config.toml
train_examples = 50862
grayscale = true
mask_ratio = 0.75
norm_position = "pre"
parallel_block = false
drop_path = 0.15
patch_size = [8, 8]
init = "orthogonal"
max_precond_dim = 512
steps = 18400
epochs = 23.2
final_lr_fraction = 0
Rows from block 3 of a small masked image model, named by matrix and row number. Rows with one number belong to one neuron. Each number is 128 + 24 x the weight over its row's rms, rounded and kept within 0 to 255. All counts start at 0.
After each neuron's rows are labels from the 100 images, of 14976, where the neuron reaches its highest value: "patch colour" is the nearest of a few named colours to the mean colour under the peak. Only what is clearly more common there than usual is listed. The data: regions of photos with short descriptions (Visual Genome). In brackets: how many of the 100, against the usual share in percent.
# fc1: MLP up (model.blocks.3.mlp.fc1.weight, 1024x512), inputs 344-429
# fc2: MLP down (model.blocks.3.mlp.fc2.weight, 512x1024, transposed), outputs 344-429

fc1.209 [108 118 143  95  98 105 125 134  83 120 140 124 165 117 138 127 133 173 175 166  90 107 158 147 151 103 145 107 122 168 141 128 122  90 126 114 101 236  95 116 164 163 132 112 141 145 118 137 119 161 130 119 101 131 143 101 111 120 145 108 148 157  74 134 152 133  76  89 115 115 118 141  82 103 135 159 138 116  87  99 137 154 132 153  21 157]
fc2.209 [119 151 132 124 131 162 121 113 128 126 106 116 109 158 122 167  73 116  88  95 129 132 148  99 100 102 100  97 143  75 164 126 147 115 113 163 160  93 109  98 130  95 124 106 186 131 139 105 152 117 151 139 158 117 161 142 127 122 145 140 143 110 129 100 125  93 127 166  98 120 126 129 101 128 117 102 139 104 113 161 144  92 104 145 156 157]
patch colour: black (70 vs 19.5)

fc1.72 [147 112 100 118 164 149  98 112 125 164 147 145 129  70 146 194 173 102 127 102 134 119 104 131 138 145 149 151 125 155  96 132 141 142 120 146 127 162  86 144 185 121  75 139 126 137 110 142 154 144 131 128 129 130 141 145 151 147 143 135 157 144 157  72  99 132 131  75 149 131 155 114 140 135 170 108  64 125 152 133 151 161 127 102 132  96]
fc2.72 [143 123 166 138 118 127 130 180 121 102 132 142 116 152 134 125  65 133 129 146 140 167 121 109 134 139 102 126 124  89 112 143 133 121 108 171 186 120  89 118 115 103 148 106 102 151 110 111 103 105 124 160 117 113 149 143 140 104 106 128 117 142 114 138  72 190  90 195 110 108  93 106 152 159 100 113 127 152  84 164  98 126  86 142 110 150]
patch colour: white (32 vs 6.6)

fc1.754 [122 158 148 140 116 138 114 157 155 101  76 121 111 129 132 135 102  97 142 160 131 116  92 109 139 156 109 133 152 128 179 122 117 131 154 129 121  88 114 141 101  92 152 143 148 192 134 130 112 126 127 143 139 137 120 124 122 108 110 111 153 117 141 122 151  85  71 144 119 132 119  68 126 153  85  92  71 135 148  92 136 104 114 147 101 106]
fc2.754 [132 125 106 109 117 145 116 153 135 124  98 149 123  96 125 179 100 170  93 161 141 135 140 127 119 112 143 118 135 148 151 123 106 109 143  96 135 124 143 134 147 168 148 131 108 148 140 122 138  95 155 145 160 133 131 107 124  59 134 107 132 104 133 147 122 117  68 104 117 130  91 125 139 147 167 130 137 145 127 126 130  81 164 144  90  38]
patch colour: white (26 vs 6.6)

fc1.339 [120 186 125  95 123 132 136 124 144  87 186 109 141 117 127 144 129 105 148 104  79 133  78  90  99 105 156 127  96 144 131 111 146 150 116 128 102 216 134 163 116 108 116 150 134 202 151 139 109 136  96 103 127 119 130 146  98 161 121 132 131 174 133 106 124 151 175  90 135 132 119 113 142 121 104 131 124 155 130 146 160  79 144 165 130 168]
fc2.339 [136 158 135 156 152 127 117 105 126 159  92 103 117 152  96  59 167 150 138 102 139 133 107 144 109 137 143 158 110 159 119 122 139  80 147 109 150  95 142 120 137 152 145 151 131  65 149 134 110 116 105 110 154 145 108  95 139 128 145 120 142 142 174 203 137  96 127 108 155 129 110 133  99 131 133 119 114  93 129 162 126  85 153 102 138  78]
patch colour: black (87 vs 19.5)

fc1.763 [ 84 144 100 120 106 145 132 152 142 135 141 110 158 154 129 123 140 142 147 116 136 107 127 132 123 121 109  84 145 117 101 137 147 104 117 120 115 105 147  99 149 113 128 108 113  67 142 119 102 153 130 122  98 186 111 134 150 118 156 147  68  92 195 104 133 114 138 115 131 105 128 117 151  95 123 165 160 104 151 153  88 154 173 135 174 143]
fc2.763 [120 130 118 113 125 125 116 131 117 158  87 121 117 108 118 132  94 111 146 126 138 121 161 123 112 109 160 186 140 137 129 146 129 139  97 146 142 102 125 129 130 147 207 127 126 165 148 125 107  77 113 103 125 154 164 168 143 104  85 139 163 115  84 115 113 122 103  93 137 124 129 141 117 128 123 116 152 177 153 111 156 142  78 150  99  75]
patch colour: white (47 vs 6.6)

fc1.566 [151 168 134 121 167 123 134 114 125 135 150 117 126 137 119 121 125 117 154 132 126 158 131 126 145 116 111  92 114 176 157 148 145 143 132 144 109 151  93 109 139 106  95 140 125 169 126 119 100 108 108 119 163 111 134 116 162 103 131 112 133 137 141 110 142 140 107 111 131 156 124  69 151 126 116 121 113 129 107 111 157 132 114 149 193 175]
fc2.566 [127 104 104 127 139  90 108 140 134 116 144 109 148 127 140 161 115 139  95 147 161 133 106 127 131 147 121 155 120 124  94 128 115 137 113 134 171  59 138 138 142 126 141 125 124 122 130 143 119 110 125 153 107 136  88 169 120  96 129 141 165 123 156 126 127 114 124  87 119 131 145  82 144 164 112 110 160 130 146  83 101 136  92 105  92  93]
patch colour: white (95 vs 6.6)

fc1.242 [141 113 101 147 173 145 114 118 118 121  98 132  96 199 134 115 100 134 162 154 156 151  74 164 141 112 129 128  90 127 100 102 138 141 129 117 160 145 134 140 148 140  88 116 149 131 159 124 158 130 161 120 125 133 123 144 123 103 116 133 112 145 111 150 133 107 124 129 168 135 130 117 127 174 172 181 117 119 129 134 144 155 135 136 107 146]
fc2.242 [143 116 120 114 138  78 142 140 118  88 151 121 138 126 140  93 121  93  93 168 132 126 105 133 136  99 142 108 138 141 126 127 117 114 122 147 136 117  93  71 105 118  85 118 115  93 114 114 131  86 110 173  91 111 141 133 126  83 126 111 155 104  99  65 157 143  91 168 126 111  99 124 175 117  74 111 166  93  97 136  65 148 139 102 135 161]
patch colour: white (63 vs 6.6)

fc1.199 [125 165  92 131 129 130 136 129 110 137 132 132 124 135 115 129 127 123 127 127  92 145 154 127 160 106  90 115 152 147 167 140 132 126 112 140  99 149 125 115 132  89  90 131 114 179 128 103  77 119 131 105 133 106 144 129 146 119 138 131 157 132 135 113 159 135 207 128 141  97  94 121 134 140 103 130 136 132 102 129 148 119 158 150 170 164]
fc2.199 [122 104  89 142 123 109 131 119 108 100 116  92 164 119 138  85 148 127 129 123 146 133  87 145 147 134 145 130 123 123 100 146 129 145 130 155 180  45 162 159 142  93 118 128  80 121 136 127 127  96 122 136 113 112 110 142 121  99 131 108 105 138 143 149  99 110  99 116 113 120 146  85 134 132 146  96 166 141 153  94 134 147  88 106  77 114]
patch colour: white (100 vs 6.6)

fc1.571 [151 113  83 160 163 129 139 137 154 140 127 138 100 164 132 123  85 141 132 146 104 147  94 149 156 165 164 168  94 148 121 117 129 116 117 137  98 199 135 149 131 123 179 111 126 191 117 133 136 142 126 145 110 134 127 116 123 113 161 132 150 145 118  96 168 123 134 116 138 121 162 151 129 157 124 132 127 153  87 126 164 147 101 128  88  93]
fc2.571 [137 145 117 165 137 158 125 126 142 137 117 110 126  87 159 133 121 136 105 152 117 109 124 145 120 126  93 105 119  98 126 119 145 140 161 137 162  99 110 166 130 127 111 164 101 111  90 120 131 134 118 131 135 126 143 156 126 103 120 110 149 136 116 146  67 117 108 137 139 137 159 129 131 127 122 130 165 168 133 117 116  97  99 114 174 219]
patch colour: black (42 vs 19.5)

fc1.245 [142 131 127 143 158 163 112 139 129 124 122 110 117 110 151  60 123 144 156 151 130 111 110 122 153 110 141  90 127  94 140 100 137 119 106 131 102 187 127 150  91 138  98 159 134 149  86 145 130  93 130 145 136 111 137 126 109 129 170 175 151 142 110  97 129 103 175  95 124 145 120 142 108 147 149 140  63  87 115 173 156 105 126 113  91 127]
fc2.245 [121 132 120 135 142 184 128 165 116 146 121 107 143 109 144  95  92  84  87 118 131 108 145 107 116 156 133  73  92 136 130 166 141  89 134 112 157  88 147 127 144  94 126 137 137 127 152 141 106  73 129  73 129 110 156 113 128 177 125 136 100 148 136  94 149  98  71 135 136 128 119 114 152 124 180 112 136  84 153 141  95 124 107 124  93 171]
patch colour: black (49 vs 19.5)

fc1.616 [ 95 123 128 133 133 134 132 156 134 127 196 151 124 125 130 137 121 125 166 101 122 136 128 126 110  80 135 139 103 165 114 128 141 157 112 103 147  60 124 134 103 112 111 105 102 112 147 110 133 145 143 109 131 130 107 138 131 144 135 154 114 127 139  92 107 182 151 160 144  97 152 104 173 129  87  98 126 140 140 154 183 200 135 113 192 147]
fc2.616 [162 133  96 120 115 146 147 147 113 141  75 121 119 164 142 125  89 155 118 123 141 106 102 132 146  92 111 124 166 166 125 133 153 146 150 157 164 139 178 146 140 129 104 128 123 103 126 159 126  93 125 106 132 170 121 104 101 132 142 110 105 149 124 121 130  93  91 141 117 112 128 107 131 110 135  95 101 158 143 126 124  92 136  85  85  86]
patch colour: white (29 vs 6.6)

fc1.55 [113 126 129 123 131 145 129 163 104 101  93 134 122 120 135 108 148 158 110 113 124 152 217 149 108 111 117 148 116 121 110 126 126  88  92 126 204 110 101 128 132 104 140 139 124 115 151 121 125 133  93  94 159 151  98 135 142 161 116 154 154  82 136  89 115 135  97 143 107 145  92 102 133 127 102 154 112 137 131 167 146 134 100  89 207 136]
fc2.55 [126 125 126 123 113 145 123 144 132  63 167 183 140  94 135  91 130 104 126  76 111  76  53 159 128 112 145 138 117 119 131 145 126 169 178 117 125 124 161 184 130 126 178 126 164 124 106 161 115 151 158 128 115 136 119 136 116 130 110 121 100 157 133  97 130 156 162  70  94 140 122 158 136 101 118 146 104 119 112 121  93 166 131 117 113  65]
patch colour: white (74 vs 6.6)

fc1.373 [106 138 116 117 125 171 139 105 105 129 113 135  86 108 135 136 172 131  75 125 130 148 121 119 117 136 124 123 162 133 143 107 133  97 115 139 197  98 140 125 105 144 129 143 122 143 151 139 133 129 109 137 107 139 149 156 141 146 113 146 136 118 143 121 123 135 101 178 150 146 126 109 135 145 127 115 168 108 152 150  71 119 114 127 207 119]
fc2.373 [133 129 144 130 123 141 109 130 102 132 206 139 119  70 109 161 112 121  91 130 106 148 115 134 118 126 109 139 143 137 104 131 109 109 114 131 149 197  87  93 142 144 163 142 156 168 127 122 130 156 123 159 117 120 127 129 136 121 110 119 106 116 118 160 133 164 135 177 104 104 127 126 122 140 126 129 116 142 144 109  96 204 122 135  58 161]
patch colour: white (32 vs 6.6)

fc1.676 [153 127  75 116 131 106 130 124 121 144 112 134  93 103 142 110 115 121 121 120  95 113 113 113 150 127 118 166 121 175 148 127 161 110 141 106 147 131 111  80 131 158 137  66 114 143 159 152 106 143 159 162 109 155  93 137 133 130 110 108  78 173 134 130 127 133 124 158 138 156  82 126 140  89 130 164 133 114 124 135 131 100 131 181 100 105]
fc2.676 [110 135 140 146 127 141 118 129 147  75  92 161 101 132 131 141 161 104 139 120 151 123  86 147 133 132 135 143 144 150 134 175 138 124 124 135 125  81 186 116 136 108 114 144 137 187 124 131  98 125 103  97 100 137 130 126 127 117 131 161 121 112 133 134 130  97 137 112 132 138 123 132 115 121 176 164  73 131  97 146 155 106 166 159  97  63]
patch colour: white (27 vs 6.6)

fc1.229 [109 128 119 153 102 142 140 137  71 121 120 120 134  94 167 135 101 121 166 141 140 138  99 148 122 138  78 122 142 110  80 127 140 107 143 172 118  96 158 106 156 127 118 154  88 113 125 117 133 113 116 120 131  92 104  86 152 144 107 145 146 107 130 108 117 147 178 201 129 149 134 124 114 112  92 132 126 112 128 162 122 164 121 109 139 161]
fc2.229 [129 142 140 114 152 151 147 140 128  98 177 141 128  69 108  79 142 116 163  97 159 168 117 145 147 101 103 125 135 174 158 117 148 102 136 152 171 127 150 109 124  95 187 118  86 162 132 110 128 113 127 162 145  98 141 125 140 122 159 118 126 144 152 129 135 125  79  86 135 169 138 148 112 136  99 108 133 133  93 148  79  95  74 135  86  21]
patch colour: white (84 vs 6.6)

fc1.304 [124 115 125 127 115 136 157 149 167 128 129 157 135 111 130  99 122  90 136 143  86  88 112 161 143 139  86 104 142  98 101 145  84  97 112 136 135 142 138  84 131 150 137 142 207  98 117  75 135 149 115 122 113 106 118  99  59 106 148 134 134 151  94 133 109 147 124  92 139 135 130 147 108  94 159 118 118 103 121  90 101 146 121 132 115 141]
fc2.304 [119 169 124 160 132 109 144 133 147 123 106 119 145 144 134 124 161 109 135 136 127 126 151 146 103 144 171 151 156 129 104 103 137  88 136 124  78  99 114 169 123  78 202  74 165 121 119 138 153 119 111 132 115 111 135  80 114  91 155 136 131 135 137 140 122 160 172  91 158 128  94 163  84 136 163 140 134 116 101 121 137 129 128 108 129  96]
patch colour: black (59 vs 19.5)

fc1.198 [144 120 146 103 131 163 141 115 140 127 147 113 156 157 133 113 105 111 144 126 168 140 132 132 134 121 143 135 148 108  90 100 116 117  89  88 183 138  94 136 118  94 132 154 132  50 126 158 111 130 120 113 121 156 125 124 108 154 100 131 140  65 124 115 149 126 200 100 111 110 126 124 148 118 151 105 140 132 112 128 136 165 147 134 170 132]
fc2.198 [133 110  82 161 129 116 115 113 150 137  80 148 116 134 157  96 114 123 132 101 116 140 126 122 150  95 144 154 148 192 132 168 106 139 112 151 105 118 138 116 149 132 147 126 135 169 137  98 116  72 144 158 110 148 159 112 114 102 132 117 151 111 134 100 115 111 116  97 135 131 143 124 118 124 141 101 132 111 156 127  98 130 121 134  75 138]
patch colour: white (46 vs 6.6)

fc1.711 [121  97 117 141 170 128 154 129 110 110  97 153 168 125 132 140 112  77 110 124 102 165  93 153 118 151 123 143 114 121 147 163 141 103 123 127 112 174 124 146 136 145 139 161 111 161 140 129 151 144 142 148 137  84 148 123 116 105 130 156 138 141 118 141  94 112 185 118 150 103 140 158 145 151 146 153 138 153 139 111 145  99 145 132 152 185]
fc2.711 [124 103 117 139 143 111 133 152 128 103 137 103 127  96 111 118 209 184 178 113 117  88 120 120 125 118 113 146 119 123 134 107 146 141 122 140  88  82 130 104 141 136 117 115 151  58 128 153 148 110 137 129  92 144 113  43 125 148 118 111 134 149 161 150 140  86 139  99 133 118 133 109 106 125  88 130 108  94 146 166 149 135 164 111  87 106]
patch colour: white (30 vs 6.6)

fc1.177 [129 124 131  84 127 127 112 140 105 136 101 119  90 124 126  86 130 102 101 142 106 111 120 131 133 135 101  89 183 153 109 142 143 138 135 154 126 162 144 137 160  72 165 139 129 132 116 125 121 130  77 130 127 125 114 116 122 180 103 138 125 109 177 148 173 105 105 116 102 137 114 136 130 126  98 102 115 143 121  99  96 119 206 164 105 106]
fc2.177 [138 139 129 105 123 118 159 135 103 123 117 140 153 147 133 104 104 129 154 131 154 150 134 132 126 163  63 110 124 122 109 163 143 164  77 133 125 113 108  88 129 110 126 130 133 134 140 161 138 130 151 111  97 157 129 116 131 159 151 158 117 119 146 126 126 134 110 172 102 134 112 131 126 114 118 111 116 131 130 112 108 123 152 125 117  66]
patch colour: black (45 vs 19.5)

fc1.730 [143 128 145 116 128 112 132 122 147 147 153 103 176 114 144 111  91 110 125 124 127 148 114 141 136 123 152 121 137 143 151 139 129 167 117 134 115 211 140 109 125 123 149 126 122 126 157 148 135 164 152 150 138 127 120 137  88 117 164 140 132 123  97 141 170 166 121 100 115 155 140 126 155 122 135  63 171 167 124 149 170 105 126 112 112  91]
fc2.730 [128 128 141 143 112 152 117 146 132  91 196 131 112 108 160 137  84 170 107 129 126  93 110 120 127 136 145 168 132 148  96 138 122 148 140 132 151 129 150 168 147  79 104 127 131 131  87 122 132  93  96 136 122 129 118 110 131 141 128 123 150 133 118 148 143 127 137  92 121 112 118 129  97 145  96 137  88 126 114 135  82 134 165 183 115  97]
patch colour: black (53 vs 19.5)

fc1.285 [182 168 102 147 116 131 107 114 138 126 148 147 157 142 157  68 120 103 108 118 126 138  60 142 147 124 125 151 127 160 190 115 113 158 141 113 121 145 183 111 132 123  97 122 158 175  99 128 163 139 102 133  99 128 140 144 133 123 108 171 130 106  97 200 155 150 159  64 134 132  76 110 136 125 108  95 115 161  94 130 103 126 158 143 109 145]
fc2.285 [156 136 120 120 109 107  98  98 132 142  94 134 105 161 114 145 126 142 150 127 137 163  94 121 131 138 116 110 127 129 120 151 134 155 151 147 117  86 133 118 101 154 158 115 108 141  99 148 130 110 153 125 112  99 195 110 120 101 165  97 132 121 119 112 135  96 138 158 140 154 146  90  96  73 136 114 141  92 152 134 142  99 150  89 111  68]
patch colour: black (76 vs 19.5)

fc1.629 [136 107 126 102 137  89 141 148 161 132 103 132 120 123 124 126 123 116 111 134 136 127 134  98 129 148 114 128 129 174 109 129 114 114 148  97 132  91 143 115 133 113 125 100 125 165 143 142 165 124 137 127 146 113 153 111 129 117  77 103  74 114 118  98 159 111 164 116 117 117 143 120 156 137 130 140 122 118  93 132 153 155  90 139 174  96]
fc2.629 [133 146 123 126 128 119 160  95 129 117 132 144 142  75 158 103 112 122 105 140 139 106 118 151 143 157 117 161 126 177 148 126 160 159 110 130 146 131  80 125 144 147 162 118  96 141 143 117 123 129 110 133 117 134 117 145 121  90 174 122 135 155 127 115 140 125 105 149 111 140 111 113 137 133 148 109 131 140 122 121 152 108 153 160 105  45]
patch colour: white (32 vs 6.6)

fc1.76 [130 133 116 160 120 138 125 114 122 126 107 118 138 111 118 132  98  85 136 131 150 122  98 126 127 139 114 173 242 102 158  77 138 115 156 106 114  78 130 123 123 107 160 136 117 128  88 153 115 135 137 148  98 111  85 103 140 113 132 125 118 116 131 154 131 122 156 216 109 113 163 155 162 141 143 128 140 120 166 140 137 171 163 126 137 180]
fc2.76 [ 88 133  96 138 114 124  91 138 110 148 175 159 152 117 120 174 187 159 125 138 128 154 109 143  96 137 106 180 172 169  73 129 144 159 134 131 176 184 156 144 141 124 142 136 106 134 132 144 144 107 145 127 110 119 104 165 137 161  89 123 180 123  84 184 117 130  88  87 153 124 133 118 127 135 139 112 118 127 149 124 125 146 118 133 113 155]
patch colour: white (64 vs 6.6)

fc1.761 [149  98 134 142 103 125 129 113 154 155  62 111 137 103 107 118  82 126 129 126 127 158 108 169 135 131 124 140 134 131  97 106 114 152 101 134 101 182 104 136 131 113 113 121 128 126 158 123 110 135 138 118 111 155 132 140  88 116 159 107 125  87 118  87 130 158  85  90 125 164 131 147 114 123 115 117 171 168 147 130 155 112 108  98 107 112]
fc2.761 [118 152 163 143 126 159 128 111 141 120 224 132 120 129 138  97  64 166 109 101 140 126 100 131 135 127 118 144 121 139  81 136 126 142 173 147 135 149 129 196 117  95 160 158 153 120 110 125 146 110  97 137 144 104 143 130 129 135 122 122 128 123 137 148 146 131 157  97 120  97 110 124 122 156 107 117 104 115 101 110 102 140 102 158 117 174]
patch colour: black (46 vs 19.5)