config = dict(
    model='masked image model',
    dataset='regions of photos with short descriptions (Visual Genome)',
    train_examples=50862,
    image_size=32,
    grayscale=True,
    crop_scale_min=1,
    horizontal_flip=True,
    translate=0.06,
    method='simmim',
    mask_ratio=0.75,
    loss='l1',
    arch='mlp_mixer',
    norm='layernorm',
    norm_position='pre',
    activation='gelu',
    mlp_ratio=2,
    layer_scale_init=0.1,
    parallel_block=False,
    inner_norm=False,
    drop_path=0.15,
    patch_size=[8, 8],
    conv_stem=False,
    layers=8,
    width=512,
    init='orthogonal',
    residual_init='scaled_by_depth',
    optimizer='soap',
    beta2=0.99,
    lr=0.00088,
    beta1=0.95,
    shampoo_beta=0.99,
    eps=1e-08,
    precondition_frequency=10,
    max_precond_dim=512,
    one_sided=False,
    adamw_lr_other_params=0.0013,
    steps=18400,
    batch_size=64,
    epochs=23.2,
    lr_schedule='cosine_restarts',
    final_lr_fraction=0,
    warmup_steps=920,
    weight_decay=0.1,
    adamw_weight_decay_other_params=0,
)
Rows from block 5 of a small masked image model, named by matrix and row number. Rows with one number belong to one neuron. Each number is 128 + 32 x the weight over its row's rms, rounded and kept within 0 to 255. All counts start at 0. Numbers have three digits each.
Before each neuron's rows are labels from the 100 images, of 14976, where the neuron reaches its highest value: "colour at peak" is the nearest of a few named colours to the mean colour under the peak. Only what is clearly more common there than usual is listed. The data: regions of photos with short descriptions (Visual Genome).
# fc1: MLP up (model.blocks.5.mlp.fc1.weight, 1024x512), inputs 399-455
# fc2: MLP down (model.blocks.5.mlp.fc2.weight, 512x1024, transposed), outputs 399-455

colour at peak: black
fc1.551:097145093182156102154135131151156124101084093178121155137148098115138148127156153092112118129090181136126158147133129141140147120105168133201131176078095160066119169086177
fc2.551:187124119148125071152126105158109120178134139109122178123133132142112128138174104119087173065163129173082117142112175153147117136133033137127135197162206103148113129153107

colour at peak: white
fc1.196:127143092068140089162172148125108085141109100127100098116109101126153124110101162101127128105082166141074169097190123118149200165104116141209144128109130134097143162126165
fc2.196:095111111149127129135126120176094150095103139143095163157146152180123123146167119144178139101185168120192089191133121098085107146108170102119140190102164151142109097128124

colour at peak: white
fc1.157:151117114131156055120157133138119109146128057143115070130110135058103127152112144106180064131067165165139114139131194151168181140131057104153151136143135117146128156108159
fc2.157:091110069171134147154111139074094120173122141121159132129133145087131094147140098107124146000170163133126129118135084133138122106157154083116092129141110145163116123158141

colour at peak: white
fc1.110:151113150098112087157157052138148160149158089116116145091119128147076111181113152147137183103057120173118171100192146135114081140083115107141084124137144186131121120099160
fc2.110:098137077085092166142104146131175194215132164127094132122149171144101116146201066073095138175047184186095177102187167061147129121176195141154143094150152045148148137144120

colour at peak: black
fc1.415:122088082092206111128150075141109155091084091138125116102134154117070113115171086086116067135112079131101148090158114106146062110108078169170164161125146107097097156182137
fc2.415:153154139092100129077072143154042141198113131168104134134090122099117067131150126066149130137143061096163117118165130135141137110123102132148139095131108147077128086131133

colour at peak: black
fc1.268:158198174106156089092147086094075109122115165096132082111153111135128121144153131080135118103096119204105139094151158127140108129153150142176083132144082065147207098084137
fc2.268:153153113117132089149142155123135148126084131120093108106122127158095099079121148128138093255062140021172123145138143159112106163187098140126087101119106157155143164139102

colour at peak: black
fc1.206:158104174121135083128123084183175133087125147169134179126072162181180092155177067114083000114100117071152147062156109133116114097117129129112119098105108080149103133138127
fc2.206:116131167087131178164093100153171087152146130091118166123137086144114150094145180188104122088184114090091114126123138088094179115163163136144118166118201184182117130105099

colour at peak: white
fc1.221:129176123160162138093140143114145138135090136103157073138192141121000176130188121100103146127183137228061129137126101125134139126176208135118079225151177081156158071091117
fc2.221:110119150094129136142121144161164116098115168125091129077108142090145147155062152137157103206109169093129151133147101111079113138139134178147124065170097154146164116109136

colour at peak: black
fc1.556:143136149057130115106088183157109112142141106154149127144103087153101099120143040112099120094144062076068055064176032111155122089111105118108095159116138082148127149166100
fc2.556:157103133138138151140098124132144117104132135120164144112149113101148171131132149161114129155197129133136121165109128093139248130157194131152118158157171184138133150082107

colour at peak: white
fc1.357:100146116115148106136138057114102186106097108123104147113182125138145082130125134119117112106095077144092123159165173123128131157140193125111082105137134143140097131154123
fc2.357:112122114148131134121107179077154147156101139142114173115136153118066108124204072136151139123085154125143135195137115103128097162151150072135169097119079077131145139156136

colour at peak: black
fc1.375:134138147162206197117146083157087079089143137127195136114151153092112100118178051155183102186135172052086117098148156129100166128099081114127127175138125088140156119136091
fc2.375:091143140140133100152100221131146150146147121165142117140101101127053165149137171117176051010067108202127106090115136122099112139145136132133128076109136159115101093133133

colour at peak: black
fc1.669:118108161198161197164137153095086137147084165135157150142138129130171115091085120161168030149177134031144183150141129158143144136118107146140115157097124122105121135157107
fc2.669:134102155095069137142123152119129135152197130101198106115092107156134144128206094137109223175079179202130091174108133138109122157114123116107149164139108092111116142097132

colour at peak: white
fc1.204:102144143160150088136120176162094144177131132100164122127144125105137128157090070134102089075120085066069052131165135137143144128124148132152111121157130169125139131118138
fc2.204:090150127235122153166133169116106103206150117137151129100129139097102172137131080096159101000095110084127134102143153125127103121088168086114178127134134147204121128099120

colour at peak: black
fc1.417:088146147106121111138130095112080166091061135116164134109149143092117147094153089100079095111104085137153100106116194098120153170169120163085159199107120117135156127091095
fc2.417:158157151107127163163135127102082132123100117116141133087075133159066158080095127071104136160089127063129105138159065150126129140122124107100132086106113167114148079124154

colour at peak: black
fc1.566:110150129092204153104174089138149112124155111167124132108116139103085142134163144079169138104127093132184111127159091122164124151098166153107154109130200127195133111125146
fc2.566:099116200255121120135120140066103094155113101115094114143184168135137159081087093153148144172150130124103103147164132099120208105155151089070117138130133132136115137075115

colour at peak: black
fc1.378:148136135149184124154149189177105133113104077134161111083135172097059148122195112032168154129098145135116118144145154147140159094124030079139145119132156141150128171105165
fc2.378:043113162100139147140109056100044099147126110132153128185123106167131185105152134100121159255147120118092118106127160118134127169151111150175092112150137129121107100090141

colour at peak: black
fc1.193:113122116156147139137153152136077156168131172160095128110133159156126181122146142206152243111146127132136116109140121151133108101023148142166105074161143155111104085123133
fc2.193:109153094194147040135137094127116114075105157160119177120162139129145126149051137075134112013139132043142145138119115132135145097114159119127158109137192187136126170149129

colour at peak: black
fc1.282:111132149172114097137139144076145172057102130146168124134125076161132117131123155095159018132139131128119091125180147166158106140122224133099139136123151065118122118151131
fc2.282:105113160124106085134088135126155204152098067137136175081162111113110133098146105110126190243172145141124134147122182131093143172175071081095129090100138125160129162095143

colour at peak: white
fc1.43:080123128090158134107132119120147090175127099091176124113117172110099113110115154107127115147142130178068093092101164126167099129108170086109142209157162120111161131116165
fc2.43:168085145137127149127095124150141146099136121150127122169117133049154131122135187153172127125086109144125094122122135170159160120159124104152161127120072122109160075161183

colour at peak: black
fc1.366:099116141137074137137140097127201097095122089156145124169122157187127100149150096071117047126152160034171120079170119133114150120142039106138153059128141055138151098102143
fc2.366:139127175080140178165098140144174107103129145108121153119123120147129139116159151200134148111179129101117108135144149093143255121179158144151114164147203174158122121096120

colour at peak: black
fc1.35:112113133118186185118120122144081105125088151158148144140098144129148144130208120085134036142092065102163163107173119126099107122068118151145141103113126136128122148154085
fc2.35:110124126133080121131103166087052145134183149059137106074051111164110124138136114164124156100166124153139063077101140138088109132161124120140148111135071131127133148113129

colour at peak: white
fc1.430:089105116133106133182145087114108146095132168112102113116118095144106155117069168133137181182137120166077095096114140176099131078112101136165142145139202136127144130137154
fc2.430:119130123108090141122130142169163136059152093099164119147201198177109070124118157087123063000078119110114116106139109100147129134097084089126098090164115212121190118126151

colour at peak: white
fc1.208:090150115129165158109157116115110132092132140062168122119114092095163165158155157079084084156152142159096125134109126094183115108140155158165150163137151105108211110093113
fc2.208:155159095109116124155147137121152144155135086138082128089118123120074126134141105196134138094117163083181123150159106136104127150131053075133093113126030136145152130094098

colour at peak: black
fc1.56:140141118097202086153141130055123129159113126138133102152147149042114092159092170069127118077133178177109126141147031131170119152147171117156131144096100118155173110132105
fc2.56:141114145134132191136128143103156098180123130101130120097152177121133139094129077162111155136110171109130125144112112129169153121128141114147107174118110115125140125110092

colour at peak: black
fc1.680:101147081173177139152107119123254199252082139123107103137078156067094133087135188075161077169196143125150152142117145131136129111160100111135128108117133142121137132150138
fc2.680:126131160116130074116139140110101135082099080111177125089190112132207128095125019110089140127096174100175138165149138146125146169051098094118105130143135160113111128107100

colour at peak: black
fc1.706:154139153111131060136165059112089121137173117127115156137150154123127125139098147076132073112130079131129129085149104153174089079114164170099101120103093131140099098130126
fc2.706:106189139151137131080094121123147108117106138129077148140153127156207131118138135082107143149092092076138101158135092138152129118149093098143147172137189155087124163145142

colour at peak: white
fc1.741:153121113086145119102142090104146179166140170133117159110089107124071140133018122134145237091065128236105128121149114141131119188082186145117109175155108173137128104145136
fc2.741:130114123164148218166123146107073110188129208161109106154112161141103129157157107081113166155115170127167131113114121120180171149114147152129098156183119126146131125122140

colour at peak: white
fc1.559:186136143116086127079161178160050085102136110144167136127071097143147146138118122135103139142120087060117127147130157152172147093139128113136097090129104097085132141139099
fc2.559:119126130150153143154087109107165183144136093144165100148113083191082095167185138205104173255208175169136146082176167089124190144124108119116133065090101170153134112128097

colour at peak: black
fc1.48:115112131115124162158097156097142113168124107088102121141082143161198120169174158086118040129127106106196116123152125134149131127139163140092093089126143107178135089119113
fc2.48:130128165125127093117111151114101158087117049104083102116104140148086108100095121152124192255137107166130093120140186100100151155107083128110146104094105129149120148103111

colour at peak: black
fc1.251:185163140173156142084119122092138139119087136143107171158196183137156123160139174172145119073128143049135134148178135076134135148122123186137223154103117110102201067054123
fc2.251:112123102184150110127167122114149094152118093124132123127178116073081115139116074119135138000089077040067123087111159090150087151117113094123117188130191156134117128141109

colour at peak: black
fc1.437:120166176134074122169145108144129104121112091103043091123097087135135121136093090127110136113154152142125132114138109145096176153130194106114137152119126151213106124096148
fc2.437:103134202212140179114125097110175179088144107130074148089164124094163129153050163133108049075175120171135125129137125085159152119124160133123113106159153062147112180135126

colour at peak: black
fc1.98:140116140112118121085154082124094184130136129157140136096149163133073120112138071184150081103129140196121131107135106136107111107113112142146144117135076092095195137108135
fc2.98:142078116127128079173170115106181093109147070107126131114086128152086155123141178122085133017100143122096126104181114108158073099115163144103117152117150136176129105135108

colour at peak: black
fc1.62:100134108083176128097149143094112220142091129165129158118151141125139151106153139107147065115082127125160120086155071137085135114161057095129177132128125136111175144121192
fc2.62:185145028144143102152161122097160144145135065103105097148104119137142173144144106173120144208099152094159118112108151112108101171105194099125082148123148148162113154164098